{
  "arch": "uvit",
  "model": "class-conditioned image diffusion model",
  "dataset": "capsule endoscopy frames (Kvasir-Capsule)",
  "train_examples": 42238,
  "image_size": 48,
  "horizontal_flip": true,
  "conditioning": "class",
  "objective": "v",
  "cond_dim": 256,
  "targets": ["finding"],
  "num_classes": 11,
  "cond_dropout": 0.1,
  "norm": "layernorm",
  "norm_position": "pre",
  "activation": "gelu",
  "mlp_ratio": 6,
  "head_dim": 32,
  "fused_qkv": false,
  "qk_norm": false,
  "parallel_block": false,
  "dropout": 0.1,
  "inner_norm": false,
  "drop_path": 0.05,
  "patch_size": [8, 8],
  "layers": 14,
  "width": 192,
  "positions": "learned",
  "init": "xavier_uniform",
  "residual_init": "none",
  "optimizer": "soap",
  "beta2": 0.999,
  "lr": 0.0019,
  "beta1": 0.95,
  "shampoo_beta": 0.95,
  "eps": 1e-08,
  "precondition_frequency": 20,
  "max_precond_dim": 1024,
  "one_sided": false,
  "adamw_lr_other_params": 0.0025,
  "grad_clip": 1.0,
  "steps": 12300,
  "batch_size": 512,
  "epochs": 149.1,
  "lr_schedule": "cosine",
  "final_lr_fraction": 0.05,
  "warmup_steps": 240,
  "weight_decay": 0.1,
  "adamw_weight_decay_other_params": 0
}
Rows from block 7, named by matrix and row number. Rows with one number belong to one neuron. Each number is 128 + 32 x the weight over the matrix's rms, rounded and kept within 0 to 255. All counts start at 0. Numbers have three digits each.
# fc1: MLP up (model.blocks.7.mlp.fc1.weight, 1152x192), inputs 128-191
# fc2: MLP down (model.blocks.7.mlp.fc2.weight, 192x1152, transposed), outputs 128-191
fc1.786:110111144115136147112200121115134127149115111103125125113134075110108113123127101108135118149150136210118099084099100108092137162167116103149119139118145128096098157158131149121140137140115175
fc2.786:069137096114169128142152120108081137109149127114075123150127155102171084153087128123158118120151108164143142173085144146073144090135118117093110134124106132109182082119130163094088112101139119
fc1.787:119060190120125091115125097218177089124103111043195167097149092138130175124180109117133103135152112126147138123131142192058069217100159119127135152116165111176118162107141098097153139136121110
fc2.787:118149201162095151091123108198253142168149163152117128226135109122165180241115151153134052116200255147173150147117134124141089191108160161073182080119175089105113168220165193157076105065142154
fc1.788:089075069156194152131083119152136194148166154107172132145172160116056174144122069109027126149086114114105101155126123089089130070146079115150137119127131124127119160140108126119136174135120104
fc2.788:160078178094106167198180078135090075147088125062143176156127163127083220099151110062043104116172071145114113155089103153103114139171100165077115095142152230123106195115128117132152086178016183
fc1.789:174148179135121077095042141117117158103163133106141100103136107164188142178092107115116110162146131140085089162111147118163139139109163173033117162127143125133055134117139178112140149153052093
fc2.789:148094122149120156137142115088082121065126106146075142119149149140091111102135129067136096129107126090207171110114165178099175154143098063211105099195131160086164111097108056108109116169164123
fc1.790:057105126160147116179088048146158130110083152114097136106151137141057181082077135142148131174117148103136164191160093102165118157119075166087171153123161141151089111174176082192128088128147206
fc2.790:155161193114124122113187180145104086135172098108133141117165114138153154197087087120195078101092138127133097096071132114151115130159106097099123086140084109169192137139112126085107231152069049
fc1.791:097132119176160112155052124156182115156145175095101145163087077159134143091102088138163053154191115178143144111156122165157186118071099108118122181176108150082193134155144113172099099123144067
fc2.791:092196177116137106126180128137137103119124112142130079111113148155163119116176163107162076117059115083148111120143133104111079159127128123151082137112152105163068118137115089079180165148141128
fc1.792:128203113107091113131146090101220135163085113106149138126122137130127089087152145136151136189121176176193209126133120189159097123107149155148147172080111115155157114130142138117127117126109118
fc2.792:136076169143158141151149127100073155129136120122120191159113158123086183104103070088139128117097097102111098125076137113089143131139154139072070118147104152122128112145131128154116124144054175
fc1.793:150111081195124150124150106136179154119150089112129109169085132086212148133175106132131148170150118164187187196142139137148106164135071156090145163113140121106114138098142116141164157144137124
fc2.793:129123120105116128128157142126127071073145144143116129111123092151127152126136160138098139109119110130117103078119127102150138199131147155121101122128123131141074086134146152129099119061129156
fc1.794:160108129124116108085104129099134117124171144138141148141147177106133108133080132109150068133155152177111148120188105132176149139107130142152131182153137137118099087120130117128095101068080155
fc2.794:138144180120065117148120171106119089135136136109085168144141105151117103144126103169100100115111156172163189137103126134147133153128057109100129167137091117088142105125113160154118161145164081
fc1.795:140111169121133129146194124122094179133131113129093158080134108056126122036169121146151152101127120191129112046148165142174112116184129079088145117119095119150134137172125164105065154120147116
fc2.795:138106172101130090151173113110173201079144070088132169136153104101143118085172151093166088145135128157191134110147119125097132096116106081157138107143116125136140143090134097225137114119140113
fc1.796:159153113080155127152082114141126106085136129159125143139117138110175066055127109117153148119136114121068129131122175173174141119175132123189102161160198126061126094115101150133145120080090143
fc2.796:137133087180109091142116136123088158101130136216143158090147142129069101066186122093172130099135124145050132121148174128135108185146134079167126173062155153166129118146153150122114118126131100
fc1.797:170075182145133135158134150118140188100091115166170097100205133146133134091165122079121117130156151120086161113087102121153115119089158122082090154130181162135126120125165159134068164117150090
fc2.797:074165122081163112090134151122128101154074151133094151140113109089117126093133158137128154132109084166125056112114150105181138182132101137226084181151091100131073137096125087109145152099141118
fc1.798:139159137153151196165136115148127183166144051134146178133060143094150141107096147119160169171149101105150148125144147136142121124134130116159083140089149070131127147101151091127158146141092139
fc2.798:138097149113121119087145112118174105143145159157092145118098048129133132109119156204138131125159132136153128095131108099103094120123067130095175129158106115091166115167137141138091088137158103
fc1.799:105154155201108103119079104101101128183142144132029131135129214094122066093141129143135099200185168078151137092122134170138132162139167124133102113148206096170159081129181181107134158145041096
fc2.799:094127119083150096160121148099150100129089108116132122180167169077155111159216131143152171135091141108089174053131104173133146125107175149150202141160132125140052129126141155153125152117085131
fc1.800:111118101119147123188169139149080137119072123067144151139153064125150101119119125106138096171142130133108116171134102139173108077137104117088150122129125117121148228142079178138111107083092171
fc2.800:124128162124094172087170124136181104137116116124126142127114111107127132128110096128105129143135134130122136128120136128092164183165135105138123193128192103144155105124117134137138084140184134
fc1.801:069100096132042089150164161160109112104138124125135118122073127100133143081144169183119125151107091136157155142069125140115138138135181115117132159169109131089155082114105107159186065148165104
fc2.801:156160134088142141141181156046145144125176052179166128139075151123121169125118109126122197118122146131149114149158095113124156115152099171143147168120140103165075175099106059061149138140148079
fc1.802:100102162141168134134102126132196108152137094128174085137076079116123110055104097105090111121161114154121156151163150139134161112170170146121102171085086121111132081133124146229140083037084136
fc2.802:074142106151153095188165117192112084095074134109192163153119112124148163162127104146139139071083159180084049175095132135141127134163144115107151191133159091082110086125113151134123109122154093
fc1.803:099111132068087096054135118057174108184118096108186085151063118164129094113149126116158133159208133139120144113100069130162090082108106104133115156133131146162101140107116150111098143109109120
fc2.803:144111143190133105133148032158128055166144137102147129096153061112056055149089076135165131121169235105093102136061162098128096135073115096121119163158096117164083055139117102090079196079089220
fc1.804:123098065129127096156131143118143133192119106137119117135171131132130091147109161136152166078097182155121103145121086145198104108073157098089159110133114116164168135145137197118139131104131100
fc2.804:117134156144100128154132150175153047096119110117108161116126133084134140141120164136120176135106150112178147125109170167116180084104136121104135080110127124081102081067143132174156161111084079
fc1.805:122158173151174132138114107130177108071087133170113090124136168118125103144107129135089148170163149100178125141130155156110137074132105121201113099066127163155128150130150140097134176145129120
fc2.805:118099125118133132126164139090156124148191132139135091132124140125136164130122149147123110134082136143143144142124140113168113116070117118141144107182139156135123128101117154160120138144117143
fc1.806:155147130145179095160188166177174114232094193038133145156156166073112081050147163209087132161175133121114088130135114132113160096090173130140107167130021204099132124109153126167117073169033121
fc2.806:158148123120208168213048156123075172100146164127190063164107192132151196045161131108157252202146158108071126145144147194255102210134035083113145131127064133091040112139096166106152078088115083
fc1.807:079167120128087104132118131111182180122081168136100164186115112184146094123122100089117102147076096069160121156191153124115139158134167117131092191104102142157066152186171178145100130156115136
fc2.807:088186138160078151107171141109122163138192125060154158089153158110130101139107088113105146137073217091140098117099101181156171177100120103098191137091092095110139117107119081152101121201193126
fc1.808:115081163136112137151078091144164172119094101125114141118149132093118101143143145102116138160093182110118122152138163155131125116103141139089165128167074147103105133113143105156116149062142165
fc2.808:079171109171144141087162168066120123115100132073167140132100201155137094113084152111121057122152140136139115143123142144141152129167162124090127144156169170122143125074101110100171138095144093
fc1.809:158131069097145086129183090096169116113118087095126082130157122174160083139177187153154109112112130096157132170147129099187109107097145178127164146078158128238169131158112125100124108092143089
fc2.809:131091137136132164147118124213036139122142198149120190137119151101114149125084141142124165112140119141133106081110162082101148144144094095088103095147099130095153131113129114176130116150072154
fc1.810:114168128181091102142103106129140161177192096148168119095081127108141148144127115103116119229106143130093153147130128084182078179086151133155164091065078141111092078198132107075145119126115103
fc2.810:109136103086160161149140156151147106128131156126139137102194140158151098058127179116133101129141162099144158131170159135075122132170127130119103135167124125126171132099089134118109117092109133
fc1.811:119130113136126114102139170104133069101119106149132152175117118097097167098174104177134129138185109117117091116175106109118083143125132137127104159142062126153152123068113101151133093193079134
fc2.811:150084156120115124124162131154145118102103165095132134120176128159197148105126137119090119121068152135148149080135095159122062130179130094109189117105123103079104130154172075116088104107147132
fc1.812:136094086145184138093140168147094103147114154124115123152135117090142111135140075155144157139089128124085104121118133125109164155142120113148133151091107115116087094093111166113138125126134114
fc2.812:073113101152182176103157220138133134098092108132102137111165119078125139096103097142180135110065160121065178093110197147123096110162119079096144160125120106115122072124104169143148151152143109
fc1.813:136112132141103145137115090140121115144130131144176146136193118160120126070153141070137094186126159110100125184096090140127095141117137129045134121105130117119061124173143157152164172181124132
fc2.813:101118171128127097112135124122148142120072137083132109119124182148161140134089190100146155134157111172102136108152103028135182070110122128154166127094106126186080156117134097086124109087139187
fc1.814:157121101079124184108147122110121195140135160194156095089152070144170136112138134110116134170140089107065168184136160158082152108110106129120060151079145085119145114091070064198173143105138122
fc2.814:126134154131161171137095156116108114145137080135069179142178146135091134163214137145082155136110105151157153122133107118121102123123150167131136123123062140166113111132113183160115171157109157
fc1.815:134175127168162093065187135107086110092106158105120116172138131095098147149160117144165158169139125151060106098180053164184141141158119086129112109111165116145121102111116155116162145147102130
fc2.815:120138130133088161143074132173128121136178061138120169066098131168204139097158163071135106139173131198164142110093183180121120117166152137139170195080079185147109067130113081160047137084124150
fc1.816:121157132144162125144156175181170129075043158160092150141141165129062074109093155164125136069081107123077127218152113162087142102129148102175098144125080062091158051132170060138095144147146104
fc2.816:106112155105071163114112091062129150180171094078171079113101124093103118163101136146100118112159140139123137112112129085158021115142095162096151086149166118126092158134051113105103118122137102
fc1.817:121110136122103059149132107090238095111119140111197152035089132116099107122151107140075131129130150104117149124100052116123078168158140158128145119092172103205162105127111130211157187094095119
fc2.817:165091074194159147100120165149060193167178108169106154229108127158152143165156164170169109171195154144183073155113210152191156128105115107093105065122101140122178137104106124096091056198104148
fc1.818:107110086174130122116130119092166122151133223166148141094110052104087143154098097165136109114159089141138118127162132146139183152130157155109116167137123104158126091148168104173157142148078135
fc2.818:135149160054179158142146121172130173130126100143082143189109160156210101101110119140158141129102158082120145076083123067065100124119137092115108070173150161159130119092123128042135142126130137
fc1.819:178128195081095108085171092165153116130114218154088155123136145109124074110121127085153149207124124119105150137139092141162192165168185129118134152097166082079088069082139181097092065120044138
fc2.819:095134136106125117197091151138071110156053126143143135094117146113120100131089170187128108070098208174192162077166157164123082069137133151075105173123130127110226088072073122160196159112154122
fc1.820:096054203131139148159113108120169150109134128121078137141081123092074189097128110093135127136150091091141129130065142135138124130119118151106135169098124148123133107144137143109121163149103186
fc2.820:140147158122083177124132132085117141144092123146116143168134128140139086132114143145121112070126164123106141100126146094149133111103150126100111093097136151185103120180093204137138097157118054
fc1.821:126107158171104133141152124149128129095188135186093134128113144174122173127146182061171134127163138184174111102051112092122136160110068107117133138077133115099109092178128211142109140194089057
fc2.821:091096131138070185074100148113139038151105133135130094141121145106138082137116147176101102126145114165164133071171105131141117088156156114146126134114157115112144161097096120139144128138120129
fc1.822:120205159150192132140161187091178144185149103155097144130159138100141100059076127175093155162185096133120101105096131126137139188137137104085093166133134111140153113112112085138133124141093158
fc2.822:161224117114148143176145125133190152162155066159085140124113112149131178131121168120113158121113090150153114100112132138144087112141104100098109160112180098080141095117150039160149112143115161
fc1.823:144097183158173149182137175127112100121115148092121120126056219074063075169150087087116199137161122086130127164131097157153119116167162111139133092159117119146133138149100116063103075176119112
fc2.823:159093030169180064161123148144123175123146170131185191089093154142133135142144125093166086133106159135206110089159068105116138165118174113074172166084101147123084124082090121085146141121121136
fc1.824:144115138143105148112131075178149126147131127146096121060216072129129075185138152147094080075139145127142114169080111176121061086132105098103112153136154145157093158152124061127123090115139096
fc2.824:121132137145133048138106135130147165117115161111124173149111099122142152147147102114148121168105141149133160092110155076119162137180155123174113151119128158091131085122139095131152192119095130
fc1.825:126130129076112162123155117119090204146129128102091170177150132151151119106133133096092149158185126133122132108133119122093113090142126064075114131108111114093099120165130139174133146091125153
fc2.825:139127150106135131094135144123133132150168087164136179078126172116042084147118125168118135067139142129151150181110147149159146198112107138124124143144156134089090165104136118170126127108168102
fc1.826:153161120134161088124146114053141124072123148130143120159085109105140097121124119114136132166102096099134149128122178119145091123128106070147160165150096126156166114112124121152137060146118152
fc2.826:069046129096132165116120171184130071166097091127096139156166135139070176176108147124069128095098204134068145145087123102099077132121111201129097138128126150117094096163144134100111149047139087
fc1.827:170108119188124113176137066082189149078168122142100141130108125097172148165163093154077169157103116134142127123139077144136119091132127111124103164183108200079100160109127100076112122130080191
fc2.827:132156077102106124128114160088132101105137078092115110110175128172155076140164088143061118107163112108171179148122167086094106141174113140126117136122106124159106114164092143117095146156107127
fc1.828:151104150162168102125094120141139167103161135116125157172055134124150078129111115102143134154076119131130129129145161113183123184159101130097198124145133169103107091129132148128129101102161095
fc2.828:165155132112143101131072173134134097122075123117097132085126134173093175071109147127143101156127098125194089132153137131101146110098132084124106101136128092128147146156155099169109133148145098
fc1.829:088160135132136131156141109147146137162107070118135123146095149091129103078147153123148184118183144116133080132075117114140176078120135149133158158115144081110085078070103146107145095141105193
fc2.829:105156109132076125129060110106129160131108121110062104130169091199212154174166137147161123114111106150115131125160126120122168179179120137106142114160098122155148156225127097127120110116088109
fc1.830:062186125127176127149089098180088172152090123098077174108196103174167105080148126089090136193179124179146195105141123138081147113093133070047171151110132087116080079103100081169128153143159065
fc2.830:186158084123119114109113142103176158088164108123134124134066170161152128184103121054124149089093126103130113107076144045146134132169130189150086074139134143161119109081156147113062156131177165
fc1.831:105181077183120126152099069125151103097122144167147185124133122103151117140122121117137155109092147129147137180090145094204084142089136152160102143165098133103124126116092123084123102100091178
fc2.831:162107138141143108124106152108143055162125157086083077137176128141086117130128138126125102158161120143101108127165130152080148112134121113171151134138147146147108155149172106142109158111101083
fc1.832:138119131157109114108112171085161063095116123150158130142117143190074197081131079137145061141102118082116120075150118170139142172097161102150128113158083086123111133104141117138126095168117154
fc2.832:097134131179196099114138130162168146117142124107118159124164135108177158110170127073128123094109102161155139086123071107155131188147105178161122130103075111130089141125111113099133145170159162
fc1.833:177095149173129113132161123131109117117095161145145123159188087157094061085185130109020147128115127139070083123163121191166088156157131116059052186135108099128161106122082160057089088074083092
fc2.833:100126112123125133126138132124118117084167099129081142106103181105154166138103149152118123156148064088183097092178048141163110142132053127105113114127136117136167086090121147120124145136109152
fc1.834:135175102174147138173105119128111107127166156118144143127116113082122113128134124138130126081093186069124139121138168137194079156132166159132133139078088124134128154161170155173133129107102137
fc2.834:114130068130130095164134121135107131152098127155124113126123093165155141145108107136124180146168157095139125159100122134133173144138106108101123152155170151125116132158100126066128172121108079
fc1.835:157136186123179148094126135100159137093187117047098164096136105178098159096112061113135090081176074178135120134151175126116072118149142124115154079112088119110152126127126160123116122119106174
fc2.835:141182147084070116087134139121174051126098065126119068143119136043138126158146160167111081151131147129116114138132070149092151115146173115162087103095101070147090095133099101140137121113100113
fc1.836:152147072131120076057111074081115123158175129110123202180161155114122162170148106133165106143144114090121126089093122132131095069116098152112126134120123096142142172100190136124093162107118129
fc2.836:100074125118134159127159177146141164155151111147162114163185149189097127088082136101133089183161115107133163174060165086156115150133129142111099128133110144069098078120121129109099133123117084
fc1.837:149153081172085088108074108062166113139115121108130078144113123109142120129099073174193170063157102179101133120156123140163080098126161086147127125064066104144119120171132208160139125037170091
fc2.837:103173171108160074170130186098161072166116123138141122167145145134070102108105120149117091133067170167157122050184192152145097087076147108142134116134119134127162138167091162106180132120141150
fc1.838:106083108129127127122170081155157007097152098096133180161055174108102131103128111192151167140198069070086131148177146115116117150058171108155140085187155105166148091138167154103192102190122137
fc2.838:110227118212070071132175144111180145091105158092073112125204135145159090138149122120155077123116145185044149133139076100108121144100129177144189141086229088086197113177147133091141134125144095
fc1.839:120105095135015112127130110147090104163156110118142097123140122071190132185141139130052097171159121153164138148127141146148125155097140106066133159167129182134136190119107108061110127078100119
fc2.839:081180121158172189109149154111157173095103187122145179144122121119096106158165147145145154133070161165085143101083109083151185110184111151182122125039132107129091100133165148178124155150094137
fc1.840:132171151145137122150148107175149143165127153134083117138117098181128137085157121153113139143182121148150115134092126109113132130158117070134170127062117109088152137107165077109158122067116064
fc2.840:150150138144115167186164116108181096173112152148097101151110134156115104177164120122089139098151092148143131148076113143110156119136128127081130118111122129107140112084155149093129134069159167
fc1.841:146052173144135150142141135137116125073164097151096128125146098100150111127141104163144181133091119133146118119149120158065102127184094115107175142116119133136147132127152111145148137171176181
fc2.841:103129098150108144137221132074108108071130086165131132073218132125180094143150142151123100131088129114103124151185113156139129124163129116139120099132111129138112121171113120134123141112142122
fc1.842:184131107168168170158097120099116102121136107126189154180143118138135144106095151143132168127120153108101107099165132102101130086166079100148122172092176210118124193148078189109169104139100153
fc2.842:141125156152130134095109092163134146136159127140151127099121110117132102129093126146120135130172129197140144136147113065149131142174122123143101138165146087141082147098161139151093129152200146
fc1.843:166142095127115139126114119157120101116137143159098143114137116148135126119118200138159083124126156103099147129098113125157158154145118126080141121106143138071149150191112114141152125151101175
fc2.843:095068142153139130195129087136102108143142109181174128132147094081093146117173120122128132118088114113149115178126140126134105099118108177120135113150129159202071131077135143104130119118109117
fc1.844:097085196151118131133145126131080133112141106051114116148161173079128107093138163091159133137164060134134200148121133212156177065127137085116142075175096084122114152161162123141086089120178069
fc2.844:166143125146116130103149198153150164114146137144121110092133164111096097115124129119130085150131180204163110116169099113132167140101182103099154136154081192147106135131026140184120198034181089
fc1.845:084111160193212121098137135118118128181187152122102165151151132099122151116155140113141133065197101127094116111108145166174089141094053107152099111147119118120025140148117111161177099135139120
fc2.845:114171166087131198122152112083170152161096152141162136149114090175175121091056134152157089146078130188140146115128075124078120134096148131070116144144148149088175135129127118098130165119073117
fc1.846:108109117142138127120180188168089137100120141115138158190099127122120128104073086207176134192092111086083146175148104065164074093085085132115102165037146096138105130098163195165213130145176161
fc2.846:106052131158113129105196121059102164089131101062095135117148042132202137150124107119149122091100114110146174102228123175145140073068140047125092126103134068129187102118093132087132141137168115
fc1.847:144144155157019082140070119104157067133137120148180095175127129137097077096082102100105069174100142140172155079152088078142107090084186096108151147163171134123202128164116066136111160109133195
fc2.847:107135137077211198147135126119137151097095100124109183108110150097122199109163101150066178156124117100072174140130174115111161175136091178174120147136099117140081122089164160111106127187033071
fc1.848:117148181132110090124138102167116148180140132131131173137154174158153091059167175046121145113158187090113150116101103084170138101120115107143104134056097113046083146092129092082143165208093127
fc2.848:157148133066181108198108126159105106143200108075114060060125127171133162167129133136101103063142079093123114150089113151157157133216097111147110101131140167112125136157118166116175155091087144
fc1.849:123102153104120165121142089167134142132129091125139179127136101121120175116105115112163105189123132131113082149121107132115119096188115208140132137138102152139164157112090161143121153180118165
fc2.849:114116110135125117109152151129162138097091112147151097130127158138141132153177114171106114114119114107085107160101138090104202135087095115160107045115134145131157117164186159128101108116113180
fc1.850:072099152136107072114191147158139114150118143143117101153139091117154149059147131088127117119072159100144061098123156116139121116136115057135121104152138109127062103171129120129173155149099179
fc2.850:067131157123053113093092135087097157116090090159174140096175158092114104106095070115129100161065113159153150155106127108134091151126141121094118062139148137137122116100166197205111165127163158
fc1.851:171155039111102191145120134165180125125178129146116184073112150146104100120096142103128158061122184167164085150136173133132143128162129153092113139162140204155140071169092110136137133230193179
fc2.851:170132082104067150140134105140126098143147157179097101115123053179164100113128179093087105112135110146196175206112125130155135166179149152183146130150085124137117095153113107137139129137138119
fc1.852:101163091136178139087091138165170155155071130094148094141107116189123149107118112167118172090149122101154081145088136136134077075164094140157087163101165112149128154110140155124145130184045143
fc2.852:083074132189103165159093139130155045088162140149134167160143134151128114158115127197165097120124094141159128109077129066149203138159122177116138083141105084110079160173128125163143078119123192
fc1.853:150093117135128149115191145118143150079174110141113158168130081110141147113130116188148087162081148143141178139107082167155165146127112110145130136078093136143142117126143103124128126118171104
fc2.853:175104127153115212154130123115167125115125163162135156148101120181137147136134105140124106139093143142114147136088086153134113107127137101133115155116076126120138090096126154123144130090142094
fc1.854:181110107081142209154114135167145110134140143159149136087132107104127121188117164129133135143167125052064116149154075137124128107118198133125152090098109153107100091066160148144195116185161142
fc2.854:146127140087099059099133099137145140089106128116121096124119133143114071085190169126152119126086141234123163064121158136153133125172162132138137142129152145100153135126146129112103113112154136
fc1.855:122172110143214198079130061150177106094164160153105122105109141212102050125165131135120152075170099148110098143137193151144125174173151106077111117137105105107160073126075183125102102088067176
fc2.855:124083121074146142125081104127083193172130098189096133091112100109156155112068087171154156063116173131171127124107176087080152087123111130137148155229051085085129167128066107120128132140101137
fc1.856:144077162107119152086104119143176138160106083177123157135140081151147105135066075132112138136159140087119143140100106121169154108100103076132198059080184139126117140095197111135162103118095120
fc2.856:155150137127101104107106176110082131092108085128137128114079158131107142132154160085055153083127145198129150143179073104136163125065127161093096155160116155124133174135089110098122132111171121
fc1.857:111170100144101170136116060121173132184117060163070073161089070146179134139112139083132065115080130164090125132158088142150158138140099172127114103148105157147130152111149146121090155164077131
fc2.857:191153135154102179121183147131113163114108120121102169189080112074139163143110134162080077117170191195134115098153065150201112111124161122088129108066127134184161145087138109171158099125068132
fc1.858:173149143113146127105100146134141114101152113141088155111095114127130142116119083117127101140172145125187103151164126110122096119125111116105092161059138148105178151151114102101119138137138176
fc2.858:212097084133168104153150142111146134131125131118137109110074145153155125095134150155116087127124123075149125169119100132158107156115112129143110085156148105133138166124075093141117097137174152
fc1.859:171203139114147131083137167163107104098086146101126090094142114104130143120145104102199136163065170168171110151127066193136157103133137127060144152086117134151104193153079202102072132128130124
fc2.859:136137109086092144148191099141168112140104085124128114107127130096145051121109142112057124110124133122123208144050070161093139130091175042156153154139162127119157114127102132101140116087172124
fc1.860:099096142082138110116150087099086124142063088106137201151160099070193083103123207119108145125139087154110156167121121170115131169171168089191073197099114137151169131189151134099144041158141102
fc2.860:124058161142046082138104130155181110079088105097088099121140149152128178179059069102166138101241088123148096144129157107142117142105113168163120048080101082122161109115096192163082129034123174
fc1.861:105174111194093180104107148121114180133136161122057202116129081125130080170105120168109162091123178181114133120086119103137127182146143120121129111187182131183040134130123123085109089142083094
fc2.861:123138126114189082109134107110115114104218090120131161123106135095146131082077144104176147118133080118138147159141097181168175144118161169092126135054127164088075136106176116167125099056122077
fc1.862:148114150165140115101184154081134143114158093153140108154148067126088125119124093112174122153108171135152130139133086113092163121165106097127078113067131101146102144081087132129136152173169100
fc2.862:076116152165167182108162162090150111102140100138146117111098127148151135066128078164103116126120162127104137143105132139116139103137168073140104111130125106146120154095132127141162113119149122
fc1.863:141149127140098042120161137163124129138155216120068107072067147099156196108124062157122095101095187166119095088083182185134071154109084169096114175178163173127115078151113165112153149149129172
fc2.863:160069128125109180178117117072108112128153068150114087126139109066180090115145074094129148126092048128168076164124061168085098141101133169079134187085136159116126089168102138110099104092167157
fc1.864:109149176162116121170198154178140076093109157125121123121152115158156079114119125111115122130175126128110133160118136095103166100130150126111097181138172140211090094146094174181068095153122142
fc2.864:135103114049135094145085196113172174174145131144083141093095145110113176103131128142132137141086118124103122104181160161139102149152144163156117179164140177083105158131174126050137107126105118
fc1.865:120137135088215128140124113183104149151134147165158144119093169108142103111138109182076116129055188133083129148121145128175086163135119114109114145119091148142046111149184178166175095113082112
fc2.865:148178123155098171166127125094166089007096111112100203138133082152105142206066154101107121140177110133158164100187188166069099113099120211128066152124086113124097170080128100068099116162108106
fc1.866:093137146169157111121174153123126092107145151178118136094108132132115137089148143140093110144092138085149114162146113108160154112107170100165094090097179102113155109095166079146123119158118135
fc2.866:157128124139144141122106116153126107114147081101181117121144164160152119158113136142103121100135151139112143137176125088112125155159128142091134117172127071088169089140105133132170114138110122
fc1.867:114142107160134166121115120113147125133121170155121105124168126100107099094100131117132113140129163126105109185091102120096093087097125119099099090084164100165103103129125162172101177141158116
fc2.867:125135123134173099100180143092137187107120138117122132202140121095164135135168098119159125149085113152128110145132132075153148124126086124141080070096140172158100112076120165137129178113097196
fc1.868:139046131097132156088117125163174120110156104057166120144107094134115108131123108075077119145129121116109088129129142170193110186082073050098170101138152131134214107097151150123107121139113111
fc2.868:135099164156078114117096120118143153110167160134130095131145150166200111100114139141117062085135092144130080127150088165192166146131109112148084068183140084204235069152123068151098144160085162
fc1.869:118119121205091142112129128112125142130144129134130105173120146118108187102121104128134106097110142087161121091149157117114087150156097155104069148144119162085143120106156119083116134143161100
fc2.869:113077150112169127122122127114124130119131115162138127105114148119149122105138134123136094127115138095121145164154146165126127105147136137129124152172133115124124173118129167108142095155145114
fc1.870:113119094137107167155071104127092094139103128145118183154143109148113083155125117168164128138193094077161129141120119148112124115108132115162038102174144115172078107105096103147114128118045147
fc2.870:160151151124137129131132130130154107148181117148134114103103192089149136100182149151062138167124109125123126139135147104102110141164144134096186145080192205094073135141166150134124115126186110
fc1.871:228185157095094115102154115056080092144101225112096120090132181089112097097134135106138108135133090111150238148147141116136122113136138136136138133135114071123194153101154069135105142157151126
fc2.871:118148133125152206157166163136115165106108161132177173147075135144085130116105126147134155075104087138108135083085110100101130136103106155095113139174134121098113137091132138173118072174092126
fc1.872:184107139176179145154081163161133166184124138117123145131165114095116146139094093090135126118178133210135155068062074105103117140128121109162102138166140143107115128146074142129111183158107154
fc2.872:108130124159086129163125121075162107084129141168119130175110195119152156108150136103123132111060127085156119145116138147119134111150151172102140133062131064132102157113120091140122118150167081
fc1.873:096143101163148134122115096055153176154192126123123157181160128084205127116112141176176109099123136148105100148126084123144129204143071141175106134150147153125124092143145095114129134082124103
fc2.873:106112148117180079111115135146144099113117138146106162105087134171105110123110100128066169116136098147106155112148148152134127135161132094093139108115150117147141159163079177089147137111104156
fc1.874:077085155113116154153133154077166140107145070162153206147034094105181084089180121065096202130175131145188128166066121125164184102113089186129154133106114127171173051128138170129119170089154141
fc2.874:200203133107175094150136151095090091154103163074151108128142135109124100156115054157134080082203144101113110101208106114072117134184181068110052138149159145167157157163118110100148130099151125
fc1.875:124124126147095191126054150125094160136059176088119153143093135143155150135139173134121095167154109167216112160182164151125119158130177115122107098100068082187160119073090137095075101125113110
fc2.875:170139166148134081135144100143179107088119136162122162077128127141117122140139149131052136194074157120088164139052103134112121166138135096179111128077128119069155065174130095094119100041137104
fc1.876:150134096094148132083157116211118090087121147119100151117182064089059108098106138081145130164158109117151117077131067129163167159180164101125123144193083085162074122124132158170151078109070104
fc2.876:180096132106144133137112101229138128071089095127121135083115156098181145076109147146191116115116114109212157129088152148109077103111147124136067112129143125134113122097110210124124091113207118
fc1.877:159173069185096143138124078116151128120146146086129102180152148091106120115130138099188099190132099179122105119123159108097139090146094113124075131140128082177110082148186082126148147178155097
fc2.877:139118119158167096164101156146120116111120181135117182127183128077014163173113139131077181090129122125130143229155077122174123205178140093053151109203113159111133114115102136069111098109087184
fc1.878:140144184173066193113161118141117144131159092177139164128125130094145150096154112113161136075160183190144125149084097083180123043138090083130144142206082149143137178129154170167091194123080169
fc2.878:070174118182144171192076119131120084165169125188142162107121086103200045166143109061143120096167108150204175125175089087151098097139155177119095102028137123145178120092151180178136135089157145
fc1.879:099136137135096127107096089083147122132057161130158054169090087085172119131156195131156095122095106134106125209156111120165134159123183157140158143039127083166214130128124099149109103149176155
fc2.879:150175106180097115084124128117140083232165151165150044134127153123078108173137140149091100115141142145113131121128164131085168191185115132101097122137139123180138158096143121168150176148098165